{"model": "image autoencoder", "dataset": "retinal OCT scans (Kermany 2017)", "train_examples": 98430, "image_size": 48, "crop_scale_min": 0.7, "horizontal_flip": true, "translate": 0.12, "color_jitter": 0.1, "bottleneck": "plain", "downsampling_factor": 8, "encoder_arch": "vit", "encoder_norm": "layernorm", "encoder_norm_position": "pre", "encoder_activation": "gelu", "encoder_mlp_ratio": 4, "encoder_head_dim": 64, "encoder_fused_qkv": false, "encoder_bias": "all", "encoder_qk_norm": false, "encoder_layer_scale_init": 0.01, "encoder_parallel_block": false, "encoder_dropout": 0.1, "encoder_inner_norm": false, "encoder_patch_size": [8, 8], "encoder_conv_stem": true, "encoder_layers": 6, "encoder_width": 320, "encoder_positions": "relative_bias", "encoder_register_tokens": 2, "loss": "mse", "latent_channels": 32, "decoder_norm": "batchnorm", "decoder_activation": "gelu", "decoder_widths": [64, 64, 128, 256], "decoder_blocks_per_level": 1, "decoder_block": "basic", "decoder_attention": false, "decoder_upsampling": "transposed_conv", "init": "xavier_uniform", "residual_init": "scaled_by_depth", "optimizer": "adamw", "lr": 0.0009, "beta1": 0.9, "beta2": 0.999, "eps": 1e-08, "grad_clip": 5.0, "steps": 13400, "batch_size": 128, "epochs": 17.4, "lr_schedule": "wsd", "decay_fraction": 0.4, "final_lr_fraction": 0, "warmup_steps": 670, "weight_decay": 0.1}
Rows from block 5 of the encoder, named by matrix and row number. Rows with one number belong to one attention dimension. Each number is 200 + 30 x the weight over its row's rms, rounded and kept within 0 to 999. All counts start at 0. After the name is the row's rms in percent of the matrix's.
# v: attention value (encoder.blocks.5.attn.v.weight, 320x320), inputs 107-213
# proj: attention output (encoder.blocks.5.attn.proj.weight, 320x320, transposed), outputs 107-213
v.116,085,240,215,209,210,160,196,170,214,162,183,196,201,182,205,223,243,138,155,236,215,206,169,185,166,249,245,167,186,169,181,184,158,222,212,149,146,219,176,188,162,175,158,144,156,177,227,201,252,240,185,210,167,194,194,230,198,237,173,191,203,193,215,192,244,237,200,169,220,174,179,204,230,225,175,156,167,188,204,154,218,233,245,191,164,233,186,212,219,154,192,224,236,199,191,241,241,145,218,171,228,235,170,220,238,213,221,180
proj.116,081,142,247,210,138,239,194,212,239,172,183,169,186,170,167,203,234,201,170,193,208,205,184,250,203,230,242,216,191,242,182,174,235,192,232,177,203,202,201,205,186,190,198,203,170,187,194,240,150,245,146,151,188,183,223,192,182,164,234,166,238,237,188,190,198,160,225,250,227,241,228,216,172,169,228,164,152,154,202,227,260,149,237,233,174,208,210,172,154,242,230,224,215,200,219,158,218,187,187,230,168,163,209,210,216,200,232,171
v.117,150,196,202,168,187,204,154,172,261,244,171,154,196,230,159,250,211,170,250,175,191,248,151,174,184,244,178,221,174,168,193,161,223,254,216,161,199,218,216,210,173,189,175,235,149,206,153,202,193,201,158,195,240,238,141,160,164,158,158,201,143,143,213,180,174,201,195,253,170,169,194,185,237,199,216,193,206,176,235,151,164,224,186,226,156,192,158,181,213,193,189,164,237,241,248,185,161,194,210,163,216,220,185,166,204,199,210,221
proj.117,143,252,225,215,223,174,218,191,181,195,207,206,185,295,208,228,211,180,195,197,184,191,207,219,185,209,180,185,219,187,133,20,219,218,265,202,203,223,195,179,206,217,210,205,194,204,183,192,217,208,204,186,200,176,219,202,175,191,199,210,190,197,179,183,218,200,214,184,209,192,108,223,179,143,196,212,197,212,196,173,123,194,177,206,191,201,200,182,182,200,190,204,210,208,221,265,193,174,182,208,221,185,115,188,183,217,219,194
v.118,089,258,192,192,254,169,171,205,180,216,221,202,195,198,239,208,239,214,196,221,177,223,173,239,219,189,230,168,228,237,145,191,223,196,185,197,154,241,218,136,159,192,174,246,174,268,232,240,194,209,233,223,204,160,194,231,184,152,225,223,251,217,187,203,189,261,204,211,150,193,174,214,229,178,240,171,179,209,193,150,167,255,198,205,220,178,165,231,211,217,201,160,199,240,251,249,138,169,169,245,213,206,176,149,201,212,231,171
proj.118,079,193,228,230,126,223,180,160,172,191,169,235,166,160,201,178,248,93,242,161,230,231,224,231,177,167,219,231,214,174,199,220,189,161,310,158,192,155,223,186,193,220,240,236,238,216,209,176,187,201,230,197,214,217,245,219,201,179,203,205,173,247,190,176,176,163,238,166,189,237,276,201,178,224,175,220,208,191,184,182,233,169,202,198,240,192,201,231,191,223,239,189,189,175,189,127,182,228,212,179,207,158,202,177,205,182,190,180
v.119,079,207,171,215,193,200,179,182,234,210,198,211,224,218,162,227,239,196,224,217,189,164,149,181,169,196,173,209,151,176,167,212,230,192,266,222,148,205,169,154,192,174,169,206,172,152,159,231,244,205,202,189,193,177,221,185,199,221,184,170,235,238,198,189,179,195,239,158,192,172,242,215,234,243,161,156,135,234,170,200,183,244,244,178,179,187,224,248,204,220,215,216,152,219,186,244,209,174,170,248,247,167,197,253,225,257,200,189
proj.119,071,220,190,243,183,221,237,157,192,216,225,198,240,158,196,241,180,203,238,242,237,190,215,157,162,217,168,233,193,223,177,182,162,186,262,216,195,211,185,225,249,207,222,180,160,228,162,211,215,177,244,144,188,186,162,255,172,214,185,241,202,211,219,227,161,280,243,236,163,231,188,174,200,243,220,207,186,238,210,242,215,220,246,218,211,258,217,203,226,167,218,215,186,171,168,202,155,238,162,164,204,183,164,176,206,203,150,166
v.120,091,165,189,229,196,172,243,150,203,226,179,219,171,211,196,171,199,232,189,191,175,190,179,234,146,301,174,214,191,166,178,205,250,237,188,180,127,165,226,198,151,163,215,173,182,219,234,139,213,221,155,179,257,163,173,233,172,157,214,233,236,166,221,164,183,186,175,201,157,185,228,232,203,215,176,158,205,155,216,189,188,257,233,186,194,182,176,208,212,153,198,162,217,178,182,190,218,208,267,212,246,237,209,178,189,171,180,168
proj.120,077,197,171,241,178,196,242,243,226,198,214,164,186,141,218,217,165,138,147,242,148,246,251,200,222,191,201,232,218,220,197,199,239,216,257,212,222,206,175,209,163,181,167,162,222,179,176,156,245,175,183,244,229,202,251,234,258,290,177,223,180,243,214,167,203,245,167,208,220,224,228,172,212,166,158,191,216,188,173,221,188,190,166,141,147,184,210,160,156,176,186,169,238,186,198,213,174,187,229,242,189,216,184,264,225,179,202,157
v.121,115,204,214,187,217,170,193,150,216,249,152,158,200,208,173,253,248,171,209,235,148,199,200,220,125,217,207,204,205,166,192,186,244,192,188,194,199,207,245,208,139,190,218,200,185,204,168,232,216,185,181,226,263,233,160,173,149,179,156,183,159,148,223,203,174,210,206,239,212,218,176,189,227,171,195,199,219,185,233,174,160,219,169,206,165,226,147,150,232,209,146,216,208,260,206,194,165,214,228,149,186,195,199,214,239,199,246,248
proj.121,114,228,148,196,200,171,222,200,201,198,214,226,199,245,180,198,172,216,209,244,178,198,195,194,187,235,212,195,200,225,181,5,184,191,194,226,175,188,221,179,187,221,225,211,222,187,173,225,196,177,204,195,200,199,208,168,246,223,202,236,187,192,166,171,223,127,209,199,199,193,122,184,178,173,187,205,211,203,201,217,127,231,180,198,224,174,174,192,216,195,176,178,147,227,190,188,177,221,180,202,224,232,118,210,186,180,202,174
v.122,079,203,245,187,235,192,208,243,243,166,217,225,251,197,214,158,213,209,163,232,188,178,169,167,225,172,203,160,231,224,178,169,162,161,237,198,222,165,201,182,221,191,202,171,222,181,167,207,170,170,155,212,161,198,219,150,242,148,156,246,245,244,200,209,215,175,240,179,169,181,216,180,252,214,210,162,249,187,151,161,245,230,180,245,196,159,233,166,242,185,250,209,197,169,151,166,165,153,145,245,240,228,223,153,213,195,244,235
proj.122,067,199,196,211,215,217,191,203,196,170,161,203,218,166,241,159,220,222,181,169,246,225,222,131,158,238,218,198,161,207,183,232,207,214,180,163,174,190,172,202,232,179,177,215,247,234,179,167,253,230,161,166,212,176,186,230,201,232,171,213,151,235,149,197,213,235,257,146,242,171,245,160,194,229,206,230,198,210,194,205,195,216,220,211,237,139,249,157,224,228,188,193,183,155,228,204,145,211,216,186,228,201,201,165,217,233,235,200
v.123,088,241,234,169,243,157,177,169,208,183,221,174,192,182,215,219,168,199,222,171,192,242,144,242,145,167,176,203,149,150,236,223,225,196,174,212,242,233,190,165,222,227,174,177,221,220,230,239,172,225,161,175,213,172,158,226,210,170,160,163,221,238,194,225,230,247,177,166,162,169,158,168,193,187,167,210,207,180,186,188,229,183,242,210,144,249,169,156,191,213,221,163,158,230,161,248,171,154,222,242,184,194,172,140,217,227,240,166
proj.123,091,70,183,234,141,211,180,216,225,232,196,175,208,177,190,199,228,256,164,202,245,195,182,232,174,238,204,231,205,227,242,188,173,187,161,222,222,170,189,203,180,180,234,193,178,180,200,166,209,224,231,200,204,222,199,184,230,237,231,235,184,172,214,192,168,161,243,236,197,185,292,144,221,263,222,218,197,227,195,226,188,170,187,234,180,171,209,203,199,167,185,188,196,166,230,155,243,182,161,216,175,180,228,191,173,180,196,218
v.124,141,236,220,151,233,199,166,153,231,235,163,166,237,226,181,248,237,190,234,198,165,224,177,225,181,258,219,177,196,156,210,204,251,217,186,149,186,262,249,203,174,210,189,218,187,177,187,230,192,155,169,249,259,233,151,184,156,149,206,173,134,153,246,197,192,242,203,237,165,200,192,198,237,197,235,195,177,188,244,151,217,222,166,220,150,197,165,156,216,219,183,159,226,242,246,182,194,169,202,181,222,236,208,151,212,189,235,239
proj.124,122,259,219,191,211,209,189,215,211,166,218,183,198,262,189,216,210,178,229,209,229,226,215,204,207,177,227,202,169,174,151,0,214,215,223,217,186,213,213,220,204,181,194,179,214,223,178,219,180,196,179,164,204,227,171,219,209,189,186,229,226,223,185,186,213,177,187,182,208,175,114,192,179,133,173,210,179,209,214,195,140,191,174,194,179,212,203,223,204,205,211,213,167,191,193,236,195,204,220,197,213,191,100,205,189,203,221,203
v.125,123,214,214,190,200,170,183,184,258,190,153,152,243,229,151,222,197,186,224,219,176,199,197,198,136,242,167,223,215,139,182,186,246,221,163,158,189,237,218,200,176,188,220,261,191,175,152,221,198,167,176,229,220,235,186,178,143,172,189,188,145,144,191,137,199,226,193,220,209,200,194,187,202,233,224,215,179,162,225,147,197,211,183,236,165,167,146,157,213,221,160,190,175,230,240,188,198,177,216,144,208,218,214,154,179,160,205,243
proj.125,123,254,214,189,251,180,205,217,214,219,225,206,196,263,195,202,211,168,175,190,173,198,204,223,212,219,209,174,183,231,156,34,231,196,260,207,179,206,161,192,228,199,177,173,217,199,220,192,192,186,179,215,214,176,228,202,172,210,200,213,179,181,198,163,210,188,173,198,188,203,98,203,189,144,169,221,192,213,193,227,109,188,198,188,205,218,211,183,194,220,217,179,231,187,172,235,212,180,195,188,223,222,95,232,207,211,175,177
v.126,083,196,157,244,256,167,224,214,243,199,166,230,243,163,201,186,169,236,190,154,197,240,168,198,231,215,164,215,212,179,164,173,226,213,220,196,211,217,205,173,202,186,218,181,170,150,222,166,199,187,168,163,257,233,218,226,152,180,178,229,219,202,188,169,248,222,176,234,224,191,225,173,192,203,170,203,205,195,236,196,169,193,240,180,232,211,185,226,262,228,213,190,243,208,246,221,162,186,233,228,244,155,193,242,225,160,196,231
proj.126,074,121,219,236,169,176,176,252,166,206,177,224,174,170,208,176,186,141,209,212,170,239,174,214,146,187,223,228,155,227,181,196,172,177,204,202,198,206,181,240,251,241,166,187,207,247,178,202,218,198,205,147,175,230,218,155,167,188,229,216,153,188,202,207,170,170,238,168,172,213,261,169,182,187,225,236,245,206,229,141,220,156,224,224,232,184,218,240,173,192,168,234,191,219,223,224,184,176,238,200,248,211,187,208,227,184,148,246
v.127,085,209,239,160,209,198,235,233,192,183,171,238,146,182,167,149,247,208,199,167,177,194,211,195,247,199,214,172,175,175,230,161,163,233,212,205,144,220,215,172,221,144,235,167,167,219,254,155,196,224,202,211,200,214,230,181,180,153,149,236,151,202,218,224,175,262,175,159,210,202,191,234,222,206,167,190,218,233,224,189,156,199,179,176,222,191,216,240,226,149,225,185,255,176,170,250,174,208,193,196,220,178,210,243,188,252,238,238
proj.127,084,280,181,183,202,236,192,183,202,163,190,195,203,168,170,170,244,130,213,199,237,237,235,190,194,217,179,248,203,176,142,266,198,178,355,236,206,225,218,163,158,209,248,233,217,235,192,184,186,167,187,187,195,215,196,184,193,197,209,193,197,151,224,197,172,223,171,217,170,161,197,176,259,163,161,192,175,179,237,183,221,170,197,220,214,222,223,234,217,233,212,176,278,237,221,231,190,151,234,183,173,194,169,141,241,200,215,195
v.128,099,194,188,190,173,188,195,167,183,242,228,178,217,236,157,219,199,204,227,148,164,237,140,192,248,257,217,213,220,224,218,197,229,217,168,170,215,228,170,176,133,249,189,233,181,188,197,215,140,221,206,167,227,226,175,164,210,183,242,194,237,237,211,188,236,169,159,192,217,222,160,240,224,160,241,190,214,202,248,194,202,218,208,184,182,206,212,214,166,186,164,185,190,184,144,217,191,213,199,184,226,212,177,182,187,161,266,197
proj.128,144,145,195,205,268,205,204,199,189,176,182,204,174,190,185,186,199,21,209,223,218,217,207,241,208,215,201,169,196,178,123,189,197,187,175,202,167,207,182,209,205,214,217,212,222,218,187,220,216,219,216,179,197,177,197,182,187,238,178,220,183,220,198,177,199,215,187,192,218,178,177,94,208,198,202,204,201,209,177,205,161,222,203,223,209,188,197,220,192,198,162,224,279,178,219,227,212,205,193,216,22,203,171,223,200,224,189,185
v.129,106,245,226,171,229,183,184,177,222,164,206,167,202,216,218,196,214,199,189,179,159,214,166,177,197,243,171,219,157,247,177,232,166,164,218,203,174,243,183,215,146,207,168,178,193,212,206,243,147,187,219,206,231,204,172,224,174,185,254,157,255,232,244,174,205,220,163,213,199,202,222,217,228,227,212,219,201,226,213,230,225,189,249,190,224,218,171,231,172,218,159,210,184,182,160,170,173,156,197,201,191,194,191,197,173,183,262,183
proj.129,145,134,149,199,287,202,216,211,204,186,227,198,185,225,207,212,225,55,203,194,185,220,193,228,221,217,191,177,186,231,120,219,205,210,185,207,203,201,208,212,193,196,181,203,219,219,211,216,181,178,216,175,192,197,219,210,230,244,194,215,229,219,197,157,191,218,191,184,225,213,132,112,202,158,205,177,182,225,179,216,134,187,195,197,195,214,214,190,193,205,183,194,241,182,172,224,182,193,221,191,26,211,241,200,209,181,225,219
v.130,104,180,173,196,199,210,197,171,184,170,249,167,240,217,202,182,153,177,214,218,164,193,158,164,244,226,234,180,233,204,217,164,218,156,204,242,224,183,196,220,198,269,218,214,211,180,126,152,153,179,212,192,216,216,240,193,173,171,257,160,168,238,210,190,221,181,232,246,195,212,179,198,182,217,212,221,202,196,226,198,200,185,205,213,246,184,217,211,209,176,195,206,202,154,157,163,220,239,166,147,203,213,214,168,188,150,214,229
proj.130,140,95,159,220,230,211,193,204,191,204,176,188,162,194,184,212,203,33,216,205,179,217,172,254,227,197,209,214,193,187,134,189,197,199,153,212,190,205,185,199,186,210,221,187,209,212,189,215,198,229,192,170,180,199,186,226,215,244,205,200,222,196,205,198,222,197,197,190,176,174,220,51,209,219,210,220,179,189,221,204,191,192,223,216,207,225,176,199,208,192,195,173,260,232,196,202,175,219,179,213,18,220,200,224,189,182,177,200
v.131,101,163,212,215,179,232,215,233,181,177,161,185,194,227,140,232,195,230,192,186,208,213,145,148,225,211,152,200,230,237,216,166,229,179,181,173,216,195,197,186,164,217,228,220,230,201,217,226,145,193,208,223,226,217,198,181,173,194,188,180,207,198,252,195,180,250,154,246,228,229,172,188,223,145,217,226,236,204,217,219,182,180,218,230,242,188,235,229,216,234,213,184,211,212,146,224,240,194,211,178,197,229,164,169,166,173,210,237
proj.131,106,233,236,200,252,228,204,179,185,176,202,229,226,238,222,228,178,63,172,182,199,203,178,187,173,173,209,186,179,232,173,229,180,205,208,204,223,213,214,190,182,185,176,233,184,208,190,217,215,213,220,228,182,202,215,190,192,178,205,197,193,193,197,175,203,245,177,227,164,187,200,126,232,185,222,214,182,186,168,188,205,190,213,211,188,193,204,181,231,168,230,173,218,221,182,235,196,209,204,217,94,227,177,175,196,180,196,226
v.132,092,177,217,202,171,239,174,215,227,185,149,206,144,192,136,249,252,240,227,209,226,199,173,231,251,294,196,198,170,174,236,245,222,152,229,151,235,251,183,167,247,165,186,173,244,207,223,204,217,178,169,243,204,211,186,188,167,206,171,194,173,224,162,168,242,234,156,219,226,208,222,243,246,192,209,179,171,165,154,191,154,231,184,243,237,215,153,183,175,205,206,175,180,242,183,236,215,223,194,260,233,205,242,168,215,212,155,215
proj.132,082,276,224,230,153,183,171,164,234,179,190,220,199,206,191,184,171,209,212,185,239,213,198,194,192,217,207,165,247,184,176,244,190,225,185,162,181,203,184,182,197,185,177,235,234,186,245,211,223,188,236,211,185,232,211,214,209,134,137,226,240,144,219,239,190,190,210,206,201,161,240,166,237,252,187,183,184,205,221,171,223,182,163,178,227,218,228,194,163,182,189,189,183,181,204,210,168,202,199,191,190,215,158,152,270,178,176,215
v.133,085,204,230,205,178,151,187,166,202,171,153,236,235,192,217,150,235,192,231,208,257,224,179,159,211,203,157,231,188,151,178,176,179,168,193,179,182,237,230,188,162,252,231,219,232,216,176,169,237,231,217,193,202,179,199,178,236,185,168,196,121,221,141,164,228,206,168,179,222,241,238,247,176,168,210,176,167,177,215,165,197,198,156,219,210,160,213,229,227,170,195,213,149,167,163,193,178,219,233,231,217,175,213,210,224,165,235,195
proj.133,092,239,193,225,159,211,174,214,174,238,240,183,213,208,241,235,149,217,165,204,232,216,161,203,224,160,178,173,169,209,251,177,195,210,133,238,214,187,175,184,207,226,180,164,183,177,238,192,212,235,202,231,228,202,230,244,213,229,192,224,164,248,229,259,170,150,185,234,176,187,289,188,167,255,236,222,217,182,160,188,199,151,188,180,213,176,199,182,229,204,227,172,200,184,241,204,160,255,241,222,229,179,137,203,227,185,233,202
v.134,093,154,190,186,173,194,201,197,165,170,210,182,187,182,235,153,193,184,243,204,254,199,190,195,232,184,257,154,253,209,193,164,165,236,195,237,231,148,164,166,183,208,233,236,220,153,210,174,258,172,225,160,185,181,231,166,204,180,225,204,213,241,166,169,229,201,160,160,220,211,250,194,236,196,246,220,150,229,220,159,205,163,184,212,247,210,222,244,185,188,254,241,211,190,193,197,205,168,208,226,166,202,230,231,147,193,224,178
proj.134,091,224,226,207,248,228,219,188,245,171,196,212,174,287,216,206,198,174,200,175,189,206,217,188,208,221,203,175,231,167,222,190,189,194,206,222,221,235,200,221,208,174,206,203,225,212,200,207,162,206,189,214,179,246,204,247,157,218,269,189,221,242,211,201,185,174,240,243,232,211,138,244,138,151,220,206,203,229,227,194,227,184,176,167,179,165,190,185,223,212,176,176,197,199,222,269,174,209,212,179,275,200,105,217,149,166,220,188
v.135,101,232,203,231,232,170,190,134,213,190,184,218,223,211,232,211,136,202,228,169,155,229,237,219,158,184,188,181,183,161,239,184,216,208,233,223,182,208,190,174,208,239,256,195,176,229,181,159,189,234,241,231,256,182,154,249,193,153,149,216,224,179,213,262,166,224,218,228,226,234,235,209,208,231,231,174,195,162,190,223,163,178,210,237,192,179,153,223,238,189,188,237,233,216,166,225,154,232,151,187,193,253,229,172,195,235,211,173
proj.135,100,84,158,197,148,175,178,192,210,181,222,192,207,155,203,203,250,179,206,212,225,205,191,151,201,202,194,174,183,222,167,201,177,197,200,211,218,170,190,225,230,180,194,223,181,157,208,181,196,223,203,202,165,199,211,206,184,248,234,201,214,252,217,246,163,176,239,200,199,213,240,192,195,271,160,192,225,234,225,188,217,183,190,155,180,220,213,194,208,175,185,186,173,188,164,141,202,215,214,203,237,172,204,270,189,197,235,207
v.136,098,200,198,176,218,182,185,198,183,234,164,207,191,222,261,189,198,227,202,229,199,165,255,217,144,145,160,209,203,166,193,210,183,149,199,197,202,198,190,176,253,194,261,188,190,191,237,176,254,222,190,237,202,178,196,192,198,234,178,221,202,221,207,148,211,256,180,160,197,195,227,209,176,184,193,218,204,173,153,240,219,161,197,204,184,204,170,184,239,241,239,216,176,223,201,224,213,215,165,202,248,206,218,217,244,200,205,163
proj.136,116,251,197,177,61,216,198,181,210,208,192,222,175,164,192,219,235,303,202,213,230,202,228,183,233,218,214,181,172,199,220,192,189,180,198,218,203,232,197,211,165,193,180,187,213,215,202,235,220,207,206,242,184,178,213,170,192,171,219,184,217,160,179,224,224,202,173,215,183,212,248,295,224,243,190,186,214,192,214,221,209,194,179,181,200,207,159,190,208,213,187,173,117,199,180,138,206,215,210,210,288,205,235,195,204,188,188,182
v.137,091,199,204,193,149,172,222,196,168,168,219,236,156,209,218,184,160,181,184,157,248,239,216,154,197,188,204,209,168,192,205,229,166,240,183,200,211,207,182,183,158,156,128,244,257,170,232,177,182,163,217,164,244,219,210,142,205,216,171,205,244,178,138,147,233,132,205,169,223,213,185,207,213,179,165,248,212,249,228,205,233,215,202,224,244,198,196,202,145,233,222,202,199,160,234,144,192,217,186,235,188,180,246,203,145,231,214,186
proj.137,110,237,237,231,295,205,176,224,187,207,188,231,233,259,211,238,181,257,203,228,201,217,230,226,217,224,174,172,204,214,232,170,197,227,228,226,176,212,182,198,205,220,183,219,205,192,189,196,189,208,188,170,224,203,170,181,194,209,161,231,206,173,202,162,208,229,224,213,154,215,99,185,230,133,219,224,203,203,221,191,221,155,208,192,204,201,221,182,181,203,208,177,228,191,189,294,172,185,179,219,242,226,161,199,177,185,222,198
v.138,103,207,229,235,241,216,168,189,187,231,211,174,249,174,211,183,220,215,204,194,145,217,249,245,133,130,196,223,199,195,177,202,196,187,188,228,216,206,184,187,193,184,232,177,194,183,135,175,215,186,241,217,207,176,187,245,158,233,168,155,247,233,199,209,240,232,249,186,219,201,201,194,201,212,207,156,243,213,185,247,191,189,177,236,153,207,216,152,175,159,173,205,253,150,265,203,199,224,177,168,217,201,182,193,192,227,161,218
proj.138,113,178,113,207,117,175,184,184,227,176,221,227,201,151,194,227,256,271,199,175,219,202,194,164,212,224,207,216,181,183,160,221,177,212,216,190,237,202,222,216,232,180,200,221,216,192,215,194,205,237,203,219,199,204,201,198,190,280,224,192,216,195,222,230,214,236,170,203,197,243,183,259,137,228,193,214,187,173,192,226,174,207,211,187,227,224,200,205,201,207,241,232,155,214,161,128,186,203,199,177,277,200,291,231,175,169,230,205
v.139,102,155,157,212,218,203,216,197,220,172,192,196,237,224,177,168,261,161,199,158,235,195,189,182,196,219,138,211,195,184,170,215,231,243,219,146,202,254,228,214,249,156,182,219,192,230,251,269,218,223,159,191,229,183,189,220,212,234,191,240,164,165,145,209,192,239,174,210,170,168,209,242,236,223,228,224,207,193,174,150,167,201,227,170,188,238,176,197,202,238,174,168,178,252,181,164,172,184,219,180,241,174,212,180,194,211,180,198
proj.139,109,324,309,166,178,184,199,171,219,187,175,212,222,192,200,228,194,295,218,195,225,187,192,180,179,220,197,224,191,181,296,210,211,219,116,177,206,219,222,184,212,238,168,179,203,242,237,185,187,200,175,229,193,192,182,191,253,94,137,196,206,170,207,229,216,138,167,199,222,215,259,204,236,165,209,196,230,192,210,181,240,185,182,242,186,192,168,176,236,205,184,215,180,195,186,256,172,209,189,205,238,179,142,167,263,225,182,201
v.140,093,182,167,200,172,197,232,191,234,157,251,199,219,181,142,220,166,226,242,213,209,202,154,183,289,215,206,200,189,234,165,204,223,191,216,223,176,169,231,158,153,175,159,235,215,197,235,288,234,193,241,163,177,212,199,215,238,207,223,162,240,185,226,154,154,183,182,195,197,184,149,199,196,174,249,195,227,227,173,217,225,194,260,246,179,210,226,241,207,225,210,180,180,166,175,191,179,187,259,185,228,228,221,240,172,246,217,212
proj.140,089,231,231,204,266,192,163,214,225,206,168,238,222,255,198,205,229,142,220,211,220,208,233,262,214,206,164,227,218,186,149,227,184,228,182,208,210,183,193,208,193,207,197,177,210,207,217,226,237,208,241,235,164,201,236,176,242,213,205,162,178,205,188,184,237,170,240,191,176,211,252,193,228,141,201,233,162,238,193,214,188,194,208,234,199,227,180,162,184,238,195,171,177,177,193,215,209,222,227,164,127,158,178,198,184,177,191,177
v.141,097,221,237,237,195,165,217,169,190,192,174,167,206,236,179,242,218,180,193,167,217,206,201,265,123,215,216,206,235,241,179,169,211,210,177,213,224,202,186,169,166,185,222,225,167,237,210,181,220,209,182,232,246,214,170,212,227,153,183,240,198,175,214,211,193,208,157,157,172,195,230,162,203,214,215,171,168,178,230,183,194,174,176,173,198,205,153,206,242,212,220,208,238,230,236,215,188,199,147,139,186,194,241,174,216,142,192,237
proj.141,093,175,200,183,197,165,236,220,183,175,187,200,210,178,182,212,231,224,176,199,199,220,168,98,218,183,237,229,236,204,214,155,170,236,206,197,229,162,209,225,178,163,202,179,229,197,200,230,178,171,214,223,206,187,210,191,205,253,234,234,186,218,218,192,236,233,213,175,227,166,95,225,166,190,165,224,189,217,176,180,262,201,173,223,198,208,203,195,209,215,188,196,195,209,170,169,170,192,192,208,258,188,187,194,239,209,205,163
v.142,084,205,166,262,162,147,164,202,172,162,175,200,212,188,238,182,185,176,154,224,173,164,192,231,164,179,242,214,237,159,197,234,177,142,213,168,177,238,216,234,218,266,232,235,182,198,254,210,181,197,216,168,210,179,240,158,172,155,228,207,190,211,220,201,184,166,212,196,224,269,190,190,217,154,197,136,190,155,226,195,247,218,203,178,141,191,195,222,193,192,178,199,214,173,140,207,201,243,158,202,229,186,249,164,218,199,163,254
proj.142,087,113,170,222,177,229,173,190,191,230,233,172,208,167,202,202,192,209,190,161,239,193,215,159,211,173,220,164,227,207,250,194,208,212,140,202,198,206,199,167,208,205,183,227,217,155,174,182,221,160,237,243,187,186,166,234,188,241,268,190,190,208,240,244,235,188,169,216,213,185,305,136,123,250,163,210,185,180,168,241,223,164,165,174,220,208,205,207,234,213,214,199,213,172,197,181,210,189,192,174,233,232,199,226,214,214,193,191
v.143,111,247,226,199,204,189,211,157,152,227,202,171,208,216,192,185,220,203,206,183,207,222,258,254,170,235,187,166,188,218,205,223,241,242,213,171,193,173,218,204,244,205,239,212,168,187,173,179,192,184,219,220,199,200,195,142,227,193,143,205,134,192,145,215,225,220,227,213,193,188,238,215,188,233,228,149,176,159,187,165,179,196,183,190,221,182,147,167,250,216,206,218,235,224,206,189,174,194,176,158,223,191,189,199,241,190,220,220
proj.143,124,262,238,182,190,183,175,207,202,215,227,168,177,134,195,189,216,250,202,180,182,225,222,182,183,196,226,190,175,202,281,165,197,168,198,209,192,204,217,175,180,210,203,195,191,219,214,223,201,170,203,195,223,194,183,196,136,211,213,174,187,219,197,252,208,170,197,199,221,188,255,262,171,236,183,187,211,244,225,186,302,187,185,186,206,217,208,218,179,174,186,198,177,218,171,131,224,195,200,202,280,223,98,208,200,180,202,178
v.144,096,241,173,191,187,244,164,182,170,207,195,232,235,228,187,175,210,161,211,221,169,228,229,192,174,181,189,202,152,158,221,182,177,178,225,247,198,188,248,209,207,184,183,217,158,151,152,159,237,198,201,251,157,224,150,202,236,196,210,161,219,172,156,181,199,221,242,222,228,175,239,172,177,239,158,182,240,227,219,207,233,206,206,185,183,236,193,171,178,174,222,242,192,246,210,230,195,192,210,231,183,230,169,221,237,163,163,237
proj.144,099,301,201,205,138,165,191,211,186,161,224,229,224,207,170,223,232,315,219,191,211,214,226,153,190,192,185,176,175,170,206,152,214,216,219,213,181,187,215,172,186,234,181,223,215,237,195,170,215,166,182,179,201,180,167,191,218,175,244,175,186,206,204,220,180,203,172,209,236,235,217,309,190,210,236,215,224,211,194,191,248,194,171,209,221,184,222,172,189,190,205,195,117,182,193,158,194,206,214,200,305,233,233,223,207,213,202,215
v.145,108,177,227,170,215,161,179,250,173,158,212,211,217,213,138,196,254,186,224,183,206,225,165,149,274,205,212,159,187,204,225,209,202,174,199,222,226,225,201,183,230,203,191,186,231,210,219,228,195,174,173,214,174,230,196,156,190,183,226,230,209,188,204,167,185,179,189,229,217,244,169,222,172,171,209,203,193,186,240,215,192,198,199,204,218,203,182,233,216,183,215,176,176,171,201,174,206,183,216,164,218,183,213,181,213,238,237,207
proj.145,118,209,226,183,276,211,176,190,185,204,211,199,189,263,208,184,212,138,191,194,193,172,188,211,199,191,174,227,186,179,198,223,182,216,172,215,190,167,186,181,171,204,191,182,174,203,179,182,178,220,236,180,208,200,217,186,226,189,177,198,209,173,223,202,178,162,182,213,166,193,266,121,223,177,182,229,184,179,165,204,171,181,178,192,211,176,214,195,210,193,176,201,195,223,193,302,199,177,223,180,141,184,161,210,225,194,189,177
v.146,096,240,176,236,226,222,195,136,186,192,213,176,195,184,248,234,163,242,211,201,187,175,175,182,211,242,161,183,213,199,221,165,260,173,181,154,230,203,188,198,244,260,269,214,224,173,199,137,205,245,184,189,244,177,196,229,229,154,174,189,161,189,177,232,183,191,183,178,193,208,199,190,190,170,240,170,159,215,222,190,230,171,223,185,154,211,212,190,245,222,234,204,151,195,128,243,203,234,159,174,207,195,171,163,253,190,255,218
proj.146,109,152,171,188,192,233,203,231,209,226,194,223,227,142,214,186,189,77,165,210,179,227,190,176,175,209,186,206,189,213,208,200,210,181,133,192,217,201,215,174,172,194,226,206,173,197,183,190,220,195,206,199,225,229,193,225,199,240,236,193,220,216,177,224,233,158,187,186,227,189,292,169,194,293,180,224,190,236,202,187,211,180,194,228,167,218,214,199,229,182,197,189,161,176,197,109,223,240,216,208,106,198,138,190,177,167,200,187